A small audio embedding model, trained from scratch.
Model: 3.72M parameters, log mel input, arch crnn, norm batchnorm, depths [1, 2, 1], widths [192, 288, 432], rnn gru.
Training: soap at rate 0.0042, batches of 64.
Data: trained on synthesized solo parts of chorales (CocoChorales), 39062 training examples, 2.0 epochs.
Rows from block 2 of a small audio embedding model, named by matrix and row number. Each number is 500 + 25 x the weight over its row's rms, rounded and kept within 0 to 999. All counts start at 0. Numbers have three digits each.
After each channel's rows are labels from the 100 clips, of 14976, where the channel reaches its highest value: "lies over" is the class under the peak; "top examples" is what is common among them. Only what is clearly more common there than usual is listed. The data: synthesized solo parts of chorales (CocoChorales).
# conv: width-3 conv (model.blocks.2.conv.weight, 288x288x3, each kernel summed), inputs 96-191

conv.1:486492470500504491511490544520492497510490513494511540494514495479529477480494469527496512507481496507502509495504492508524492513518470518499468506509528484456503497515509516508463529520498539515507479539541479548499482500486486475521528487429501490468539499495544510493481510501525457478
lies over: C#5; C5
top examples: horn; note C#5; note C5; note B4

conv.98:507513478508538511509509547509483504514552492458499547510518471508505506510472521531539476454551512514516536489479500521510458481499506449491465524498463521499480500519505544466513452544505496466501470511472526477498490492491490510530476454542469439491451461490459500495532462479506503508
lies over: G5
top examples: note G5; violin; note F5; note F#5

conv.72:541470550496485463519453445496531488517506493491491517468482488504499501522520491497471508501535483524513488489505515471487482514475474477477502530486510454503538492483492532506547516508513490510496494495480480476494499510517537502471513483548489481474500502479515459503451507538513495487
lies over: D5
top examples: violin; note D5; note C5; note C#5

conv.240:563470508494494557543483525547530480457517491557453456499502510518482509449519525520501527500500498524510471554490550513534478501461531475507536549464493539519524522499461472542506544483496526545501488512483522503520507512506545530546501529512506526515487499489513508476499486538476487492
lies over: E5
top examples: trumpet; note E5; note D5; note F5

conv.163:488485539525444529511503532521505507513533469478482501472530472508510531505521521539484480522531495489501521486494487458470495532510489489483507520548530489472502518489501500507529485484512539516490513484529527488444511473558541474511494524501505455509484487497514552520515485468513537511
lies over: D4
top examples: clarinet; note D#4; note D4; note E4

conv.50:515520537476512502468497499541515467490454470519493488467502487457494517461528520541505481461482482479530519481492462481545468490509497505505471542525509511530508476551513526516512473524513484500498494503508493492464501549495507459454495525515512518479468493499440509457486468510504506481
lies over: C5
top examples: oboe; note C5; note A#4; note C#5

conv.58:451507493458515522500470539540473480540491545477526485496508496497493491535491481498512523476531476510488528511498509550504464518493568522493525540500511518548499493510511455480539506490554496506491500504485519539439494511523490534488501482481461486496543531517544529505523473477509537478
lies over: D5
top examples: oboe; note D5; note C5; note C#5

conv.139:521513476457478526538496473505495538489532501439500496514498513517501498500476560492509530476490500487496505524524491512513472473489522543499474483536533465515520497495508505507505502517474513502506506487466481474538569478457453475506511506503428529431516470472492463475470515482556527520
lies over: D5
top examples: violin; note D5; note C5

conv.24:456530444476527484510487486521486480484504459502460509480537514485480487487508520479522544506509448533512508513488510519474495485500478508488523467498515484532485479477494492483488490448541461476547520460531468519503527502531481481476533481470493489480518457533510475488486514481460546483
lies over: C#5; A#4
top examples: oboe; note C#5; note A#4; note C5

conv.247:446500470476483498479511451505494506473510520502488522471523519452480517503487530483474529503481519482488483488518533492531547464500496493507464532451520503549487488537515499492465503585506530507511469502523512485490495508489508517525458519502541511505506503476500516525463514519492508526
lies over: G5
top examples: flute; note G5; note F5

conv.280:479495477483496527483503473520485501480496538523517551534527505503519475487551519493503542529494495501481476491540505503498493468490520518483517498489521520492474483492503510512500496474479531487526516483546517517498499513480512536500482482491483551463495460525514488474467484518518495456
lies over: G5
top examples: note G5; trumpet; note F5

conv.225:496506500482510492490530490487507477535514494530475497503494492491487512523524474482513485542509493491489499526484486498468582499498512525513570484525470509500510537493520485488465451491494549511497463490500466524501510469527512499507517471514507489514505483522450536485473470487466533440
lies over: silence
top examples: violin; clarinet; note G#4

conv.221:488515503513516495489527474541490506545480516483536503515526493520494496469481479481511476504491460465525482476539463531485494465481514458463445492495514476524500532520456475521538499510509484463510474515496506515484507506489467487500522496494495543503468515511475502478472467531514483488
lies over: silence
top examples: trombone

conv.137:530509489512464504486539553462467510496509499490489489496509504510492524456487450508483503507521496478495444508518483477422562511480512493504504476479466507491469521489481519479478540515482530503526515482509483497500517516505487490495497526515468504473499453549466510513475457519537526528
lies over: D4
top examples: clarinet; note D4; note D#4; note C#4

conv.47:526489505486512528505485512495540508477521534526499450510508468486541531458515514507484499471516485476524504512506544486504493470498456499548443512474453537470477489541498525470519502502447480519539486480475532458488473463495528522516526530533526531481500498535508526454467479471498528494
lies over: G3
top examples: bassoon; note G3; note A3; note E3

conv.150:503512482522471453507501484494514466475444497454512536518513505499456512499499519508475504510482543513479488519528531533495505468550531493526519481528530482520500532470486521527510490496502495536489507471479489464488483469484505445517519482487507531529479496490501527515481459495469533501
lies over: E5; A#5
top examples: violin; note E5; note C#5; note A#5

conv.271:476505542478460546499491493475517504509494530519562476486510499522490509508491498492449466479515530515522502470532443561478474535510558507475513507470516508533488463544508467481502496540481524477458499479495512490487462498493527474483476537484542560465504541495519516503492502503471506516
lies over: C5
top examples: note C5; oboe; note D5

conv.128:512495501524534467458522531532516456520525484491499459476519441535481522493557504488480524477477520532491488504481517523557498451480465487495531464504522518480503490488497495532475496512515486521534492462486468465478532498541483489528445521482473470490501513460524489530498486551486503543
lies over: C#5; G#5
top examples: trumpet; note C#5; note G#5

conv.241:484517498498517503492531484486472480503470451478482517505525427467526482509525507507481496489489484503487495472491513529491466484524458552447534496472482446468507513525520458501527515490480511502486503441483477482517472541511510502501534549508488511462479488486498488463496443507492512497
lies over: G3
top examples: bassoon; note G3; note A#3; note A3

conv.168:492511465504493499466501531476504495525489520492482518471454505516503460463500503513493507544509581500467490493516486562482463509487542513474542477518497530514502529494535498470507514520514520516504513507472501538485520478523492546530498501513550492515479507527522509475505474501495508451
lies over: silence
top examples: violin; flute

conv.26:502501538479549473470458520478542542471497461541521512476510473491493495537549435510503566519531490455488522464506450463501509479464487511495472489477467505485523506491489462473459502480518508508515512489500484469480546499532546549531518507518537514508498497511542461523491505474484478506
lies over: D4; A5
top examples: trombone; note D4; note B3; note A5

conv.35:498473467492495576494528508520489535483531486516496477495477524475468477515477481479480458465517498521508510501512517479483488542463519536564524494490519508511503471465543459505498459452484459522515482496542537509453467532505501482521439499535525505462488526485506539471491524521471505498
lies over: E5
top examples: violin; note E5; note F#5; cello

conv.62:431515531496510495512524446472523525508460499505510479475502470522534473520488559474450479464534511522507523480525466553502473525516565480482487539459516491533489491530508480511521483506512487528482446502465524490484454561498512454466499523502524547474493513492515508453502536498494537519
lies over: A#3; F#3
top examples: bassoon; note A#3; note G#3; note F#3

conv.174:494495505507476496509462461475462504492461509501491493484495466501513465527527511457470469506563515495475479499482482469510469488501513468467498528540488523482531507476559473522562463482476523498530527483534500505472521493492503492512540481520558489520530488509516566480482498442486528556
lies over: D4; D#4
top examples: clarinet; note D#4; note D4; note E4

conv.182:516465468510538497460505531530513460528464544563501479536516495492459491514516466555555503510511498513484538511513488533520509502507521467501474535485487483505496525478464510479505488499481471509506504514503485528421521537517463550534458471522491480495492515518474542543449519501473458502
lies over: D4
top examples: clarinet; note D4; note E4; note D#4

conv.39:482508471494486569487472481503475503478497499511511501483497527516495464483465482463519490503510453518482529447511538540504512500543483491521503492478519489507462522477469559495529538476490557508484504485501468493466485557524523480513478466481489482487575516509498505491509456559480495506
lies over: D4
top examples: cello; note D4; note C#4; note D#4

conv.101:534496526512461562496515486511546512504463487480531498546532490533527515524478482527504504500496507459526462508551484502508469476508478515491489511507471499485504495508505490496500498474519502526501479517475548490514501464464466484507486591462545478512476463489497497445498529503480519464
lies over: G3; F#3
top examples: bassoon; note A#3; note F#3; note G3

conv.207:498530508468515500555498515494443513530494504407533459506522519498482536491510491483528494461514484492522478491537474507484465494522521500488461472473486486497503517475505508479501511477480477505503492487479527526531496510479472485485511523515501498518481512526488487469493505499483501509
lies over: A#3
top examples: bassoon; note A#3; note G#3; note G3

conv.261:498478496506441474543501520516462528532519511470511488527494509505498531549497502517518506512458500537502477478487521499451533511537455472494478498467520523541531521420548517516477525513496493490523464543526498495534444515526478464494546482533480505495454578503500518472487508487499484501
lies over: C#5
top examples: violin; note C#5; note C5

conv.194:504503534499497470512541557508511499510431465487521523556496509532507504511491479525519491452527460491526440499541478449518496500501516534462481502511504483481502471489535480476509521525442478526496539490489498534521546462510497529489514499529504500487538500525519540460510518481496488530
lies over: A#3
top examples: bassoon; note A#3; note C4; note G3

conv.233:492492513514463515517472534488494508465507505521463468516481479503500494523495487504445481485497532494511481508524500548557494500493494511456517507502496509536512470480541495528468468519492473484468513457493535488505463518466536461473508516474523486488464483449517495485514490484464503479
lies over: A#3; D4
top examples: bassoon; note A#3; note C4; note D4

conv.256:532494482516486496544495537491521470459498510524495524505500501558493492482513509477530482474488528530557469519517508507512493485522498507518512553502498508517478489514511502530491537535498471529467506503484514490482491515513543519505484554527476505508516488513484477498511481520539479485
lies over: E5
top examples: trumpet; note E5; note F#5; note F5

conv.205:511530480514547464473513516459534528534505486500499502479539561489475564451507483508478502500472535470479514503527463508524525466518494487551504482458493476517513528481472492467455473512490467526503494514475478488503494455480513529508516430469481509514468483538531462498508476511518516484
lies over: C5
top examples: note C5; violin; note C#5

conv.120:487508523521489493528489519561517508474459512484500524530513507501489562461482473490547509536506478522511489523501519533537506547460532496483539472532471510495463522545501475493554501486555525518498498526515499489491495536484511505520521532516493493451530538511474483507530502544509488502
lies over: E5
top examples: note E5; trumpet; note D5; note F#5

conv.118:487499498512464500515466518501500484517491527490459501498502490548537463519496499519465508485476455546495528535530492515482493447514491502537499504477517449463498497529488521492488493503485484474518511534505507488489508528464495467490521528508454505485492508479506465470503524507540488471
lies over: silence
top examples: horn; note B4; trumpet; note D#5

conv.156:500539568506478524538500504505535474510524504507538517493496461524483513492512460515521469473551506539500566480485494503466515477497557473508493548513468519448513517513511499484462477532480481520495500501516514533480498495513531501531515482534471485510501530501518529497538473471543530469
lies over: C#5; C5
top examples: oboe; note C#5; note C5; note D#5

conv.117:493470488472483527509488495452532553484556582507472499467502459539501502528481466474458479473495513493530475471500477515519468546505525479526517478476471494502496505517467513482525481496447527510491471504484506481462490499492546505483500517478515540503508473457521475503487502485532494500
lies over: E5
top examples: clarinet; note E5; note D5; note D#5