config = dict(
    hop_length=160,
    targets=['instrument'],
    rnn='gru',
    rnn_residual=True,
    beta2=0.999,
    eps=1e-08,
)
Rows from block 2 of a small audio embedding model, named by matrix and row number. Each number is 500 + 40 x the weight over its row's rms, rounded and kept within 0 to 999. All counts start at 0. Numbers have three digits each. After the name is the row's rms in percent of the matrix's.
After each channel's rows are labels from the 100 clips, of 14976, where the channel reaches its highest value: "peak on" is the class under the peak. Only what is clearly more common there than usual is listed. The data: synthesized solo parts of chorales (CocoChorales).
# conv: width-3 conv (model.blocks.2.conv.weight, 288x288x3, each kernel summed), inputs 96-191

conv.220 097:464497450517491470472499555469503494518585525508525501544551518437535533534434502566459498536558572510480467549476511426463556476482475455468470497459488488428552548443516499471500471451497507477529467461474491517550523408518448481450461485560490503518546480534493535545567535592543495508
peak on: F4

conv.93 105:451398487442512551486457500532526507501526443515569480500498506549484479471503432546500468484498534480545516444596481438417515563488521588482503467474509517465506444558534594508494488555472519505590445516501488530549467566523506505450445444485499464488518488515512562503511453463469526492
peak on: silence; C5

conv.183 099:530494467520533544419571592496505566508452498452420508560466511529481462583507449542557505481438455501548548481495492490521462493520494474481530486494476516466490522568557529497406479473473498604482496440567418485525519534475428499542433429470491405466503496521511455522578517535487486452
peak on: A4; C#5

conv.41 090:491462538425505470505502467533411446593474427446563468458491441522507483515532534482428484468443535524465474530515494495485509486511535565489477519544586490515573470454492477528500414463474432483501550470430495516551424557497431549485574512493491499540465549483473503551504511473519558461
peak on: C#5; A5

conv.81 101:446535529516429503453511456485501542396435461562426510461480476486498464541591534568571563468492492635509528511504536441546458510518451477533483419448475546488493527530462531516424533481482479524493511567549479517474476516489522449490560507473537582514494480512572475466460506499455519519
peak on: D#5; E5

conv.76 092:473554522541447427512513488520578555529523551447479550431549462463453535544489480503465547431480496405548527514508596447510493435504456501516595553451497537500507477499496451557400548498484531458533492541450524500523514520549497439522505454514467484471606450522517486533478520489466495447
peak on: B4

conv.19 099:486515528493506517494505460508503476549488571572501554538560516503517522561561423508516485517468469509426435510521504539513460509482462444476480501424444490443480427477533457594519568488536539499499500437509495494558495495449434504510538444533471511442595477523512499520497460571485460517
peak on: E4

conv.230 092:499460464603472448494545498485446448411511424462488474538513480450531505472484461524471512488489506426495467533461421528559517525542429585522489447465462472509536541440445499553526444526472538493524467488473517486485540523570451556585576512457392532522466487503454472544431508544455448489
peak on: D#5; B4

conv.146 088:514590453567527488529471493490498507507575443451470522530506516455528507494457546446538470520510483518537494504472493442535506508521481470473511568567437435557501539562522528504510513562530520544532535461472508452465540508434579549516527483491446493454511494461460500465519488519544464515
peak on: C5

conv.153 103:429494490515458473442477501497547484499530463536513605502545505494510537468493492507568493512492549440449522461442506483427504466483564478493626473506559486534576587500513572472511427479501511478546468481554454483492444517523471441497553474580490511599565508538531572484484405487509547511
peak on: silence

conv.91 101:483537458444506488514546492444561458529531553516447517546535510490516541502543546557499505479463463480510451446478501513511486453521543410535462497458519457535423489471455506495482445538557464505453487515486483483496549475557451424466534574463464514476530491507487471492430489500456548546
peak on: D#5

conv.18 102:501494492562537524497473484510473508491591580511502498484434487526495456432607563525484500505465492585455457567561458498501524467490512454524500511439481559534492507425518510537506565577537499517462423455455477531547528456531501529531505527507477519486495466528486501458423481527480513489
peak on: D#5

conv.61 095:493515481490538539560384512521471408461447419487455472441437460518477501515466417467452445464557468543498485500455524498522509496508485525601484466506501621510482525417522498528486543551500520404517533486453493551440500466531496482505497483530490509421468540501399480562444502512485495522
peak on: F#3; F3

conv.187 089:468488517487539494549469536487465480504444464534476527479553400469561497515484585511488527472477531502469488513525478509484545484473556479581465437523478475474489507475489597521450515489488503569519543493396529435581462464455530513431502605542469490486465505477540489530458510502441515535
peak on: F#3

conv.206 109:458492519491519552508518529520466460451498515518540525458515549487479475435562501477498541549495553468474542508504491495510543497481481425463507467583477500532438531424523529459536517493518531515454468519499501494490500546541420516460460564513456512517466475477466401477611528530473474491
peak on: silence

conv.234 107:538543450482527534525521533433477492522499491518459513424459492596537520442485480517450524530496471461462504456514463407468491569454508481522468494523407535516445485495481497490398530456511468514407501455495541445427583521498482498459434453430479469499512482510521477525553491507545453530
peak on: D#4; silence

conv.25 097:458526526508515467514499533500465523421427497520588480472477417500516537465498490480565479530473530477490504479562445486491524583445497541507501642443522572473486539472483530495573499453497467470468581474483453553441532489542561482449537509524563458527527443454527559517584436479472547500
peak on: silence

conv.203 102:569478443551536474553473536480535537514599614442498494495486518479435486535369485484468550444462514588541560538454584448506499475491513444534565470513455551488436479455489553479457545421562499508487465401461452451481541434537453442512435463499468518488564521557459567499557512484494507477
peak on: G5

conv.250 104:440524461527525432462535487491477453479423464428530500611403511460487471505540505450516515459482526516515505520501508485431391516547520583502520501494565511563444502502512455500547481527512599486543486516564539569551516556464523583455468531496452519436510486504453454544456533497471495507
peak on: C#5; D#4

conv.45 094:453467571509538512453444525616510461512534490496512551487611449451535480516567517530390501533518516479498482474507473404523516479473469480515479512456463481486484398531545479495451524557489446549472512524619507527488492526517527534443454536489485600528486471514536515528507505530582497490
peak on: D#4; A4

conv.263 111:455469478536475554483492503477403498459436471473569461547467394523494470540492450477460444427467511508454510481507442488500551446543489500466503509526470518449475540527500507483494485520464447473468494399536516520430477548519486431522597483495509496471463511520514507474514497525476485516
peak on: A4

conv.104 114:427572489495476502520575437491471506527411543459433500505470571464484504471483451459510541500515531514510483526514467536435473524559409557523486525458501469509540437558446484519502581485584487418526508482543534540453542521410470510450497539491592523468480505586563518512523631536470482506
peak on: E4; C5

conv.82 103:522520532510486505556539496526518455449454513488501439503437518522510491496521524512492461542412455509492541524526502491562524501486467573514504455479463512469459463481479449523462479476500407504512496525473499504533569564545500543452479569475491499487465421477517561489543457463487510524
peak on: D#4

conv.227 096:517511527525501462459511456532515447490479526512522533516522457498514475495582514473491509555435511527560500466478460521547441473449466539461438485494505422524529426427492458604526470526521518477459473557580441490487505515514488463490452509557512538499555452510531509601477492531466483519
peak on: C#5

conv.281 114:606496557466500473503498557505525514454526429509551494406531495485474543441518463545457498506460499509513565485530487550556471515485431504461480496580515498534467438541495523565498482547422507498500541468598496463488433533499481522500431517422486516524488544524541481540533504545497448502
peak on: A4

conv.43 101:514452444522447450503558468539525571422459470492428502564548510463521558509495478501524524455457407415525488486484462451502454441516508549464508463498556455494525517570472473621528396494440478583541529511513445539456539467481448461541517480474470505500482498461470504518436525489495504534
peak on: B4; D#5

conv.222 103:517467506486495552495515517487412515512470433532519432538454470472521468594512518461509577540523548570485529443513447500456539534524607556459568536470493517545490480497480501464567488543469531537541517527496500483489486557458501518456507567425399436503513549492514492467520482491550545469
peak on: silence; D5

conv.145 093:470492582470457492419450534408558537544498505535499470448516472496486507493548551420480461487436508425491442465513453417529443586463512440495426509447496413462450477486456515495518455576490525490493544585493518507545476454478477476537563508493522459557559510511469389520414537552503491464
peak on: F#3

conv.29 097:506492509487474528478510468514476534511506475496517450468470581420468504455433523544513454512408518472509557544515580518510557488442568461469501462530462581510509594480462575460536528487469514494507438537567524511481499530568521473512485532528480526555494541558520469500508463452534491512
peak on: silence

conv.151 088:494500493481386511532450535441579557542528568509503486476510459536480508505523509470416493490499465528517433563542510458499433519508437563571518480468515470423512469527482505496503506467455538460446506535548417466472522484550522491546577469500539409440589450502557493476404562508505495480
peak on: A4

conv.134 109:488507541514462545456449458491554473506446450462498488567518509476525493522534526480539450558509535515553431407521471450494506589517460519513554566523498540496573469487486516482482535443529549507523493537502472482463537502411509496441504485533568524514533517460532541578507507545457549477
peak on: D#4; D4

conv.232 096:499451497482465466458527487511508458517492497492420516521541435504526548532501530576485458465473469501520476542518453538537501396573440502435480504515518479495516497504527496501471446452535502532501518485517462476412426483521500582472457457435511488486493474466446498518532553511562524487
peak on: A4; A#4

conv.21 097:515529486454462521490505447527508518515488488538493499520521566468494546444527571459511486456478498457438505531443499435499541477466449525511543547503480563580503452495484487506531469585451511503489504491590516530495596525507514505439484510498505510558430572487450484480536605535534514475
peak on: D#4

conv.246 112:472524479551462478434535572482421501499376520473506419501477471424537426550538540494600505528521550530518446505530488509438529515560560562448514493458541477509468538534489515481480570438468512571581490483531453523541498550465500545507580469506491495495549467540573465505521496439544526505
peak on: A4; A#4

conv.149 098:507465427492458447478535539465493517480598506514438502481496528523432493461486452532589453518459549476556510589516463470422557582534564506527516502480557500421483473491505581503477516441507580490547446491533462518559508454494492499462454489552545542545521441526473529538462533461538525572
peak on: E4

conv.107 104:534512448570526540490525531492484397509550508516509513499517531515526550442548529547593510506504515595529479498478488506475537473511489520536480417529487546520497523523555515517415414523540519508589435502470569575572560575562539546482531506466548576541458499612599534488505491511474496476
peak on: C5

conv.260 099:542461512520554445518542511556482467545479461462515526456497457445518487519514417400474543448487503478510503530539508523503427434568485523517496528468478398487550608509572518534538448479555459495513485452469478544489468475487504429427499583510494613551451534502559487485528510527466479492
peak on: B4

conv.112 098:562571446495511482451471536492517521500526487499503485423514492528477443442500437467609517541493520548479500434558532537508517540530428539490482440496499525499435605486532535433507545505508570479492478492537411446467531520502447458465436501448552505485550486468488438560523427513499489462
peak on: E4

conv.238 093:453484417398523497496469424423517507467529478518536486457519439502571489478577465455450571522529518478471531434501537515419482530426530561434509538536451450489472468546511486473501554518524545458502482483513438410404496520488507481525523576501531498477451523451569439549511527515521485450
peak on: D4

conv.59 110:477494451555454507495525539450506525407524545570468482469451491468434505566541459483488476467455428582577537582468513395473512542473502500561522430503427470511472507500489421498458486501542541483401506530488495468455485436431620468522433516528423481544442472495452532523522557499445435518
peak on: D#5

conv.237 094:468491487558538468499516481510440458484524468523519425540511404533555517510531499506480475454472471549520541450527389507475477519424470482547526510466406406477562578516454514565499528497435477493514473595484516463467426508496495482483554577399386508463486411470505442445437531520499443461
peak on: D#5

conv.165 110:450484515508537475547495454512479565560484509567562491446483435476471453530382500481567525491521513506488469500541522537493468518508509473452434527563502405535558524574458506520602453575469513496575517498515521453476555499459510544458475506472467484537468536492552480498481440533596579495
peak on: B4

conv.154 110:456584478474504474477509490452586523531438541448476523482542529493453506438456408488516461543427478441463432443546469572459486476501526542468471505484483482502531512468497492466446587494502478460480461463606391533441465513412477527578455499498581505449540532554519497495530519556511450440
peak on: E4

conv.266 104:521449440481553486518465488508501501500578516509431493472536595525516544442537538519525449541511529557469518545549494414463506497456593507499491491505495509463483516465469546514518491492517479529445516459520495521555481496512473512466473505572501484501526515565514502490487499523546525514
peak on: G5

conv.46 098:501518473466466429572466507422473494444571512547473496469582558517472472550530446537459477458534523432445424472463430462523528550454476413422471527505520400559502460413533466566590509524519429508519511510468462496495426513444513502489457536543516551531497461542471518627465472457474495480
peak on: D4

conv.40 101:496590526523538546465494460494508472522560548497519521506517445584551484579492637483511519519524426521490509502452502526536511514508515514502514445529511466477455479529517502454475476487450446492497486562561501430464531562507547493485560496399499549506517551497547480483440480507484526439
peak on: A4

conv.242 103:529465440466516542567521507503513488567535510520528430451467618493485424431460528483534497587508480465510539540548503499479596539478507483474506554466540589580475526540461499487542506547470488484546456494448436472471476472573537465466484464426531522510489555486475456533483464515534543528
peak on: silence

conv.42 093:499562588537507511536443468515512536588537501453489461411562514540477511474521501476434528452582526514474469520501468508511522498487514480493554562552432517492544426525528485417490447580409572453460465507420543463527480572501466505514443488555440414531534551535519518514466517500533548509
peak on: C#5; C5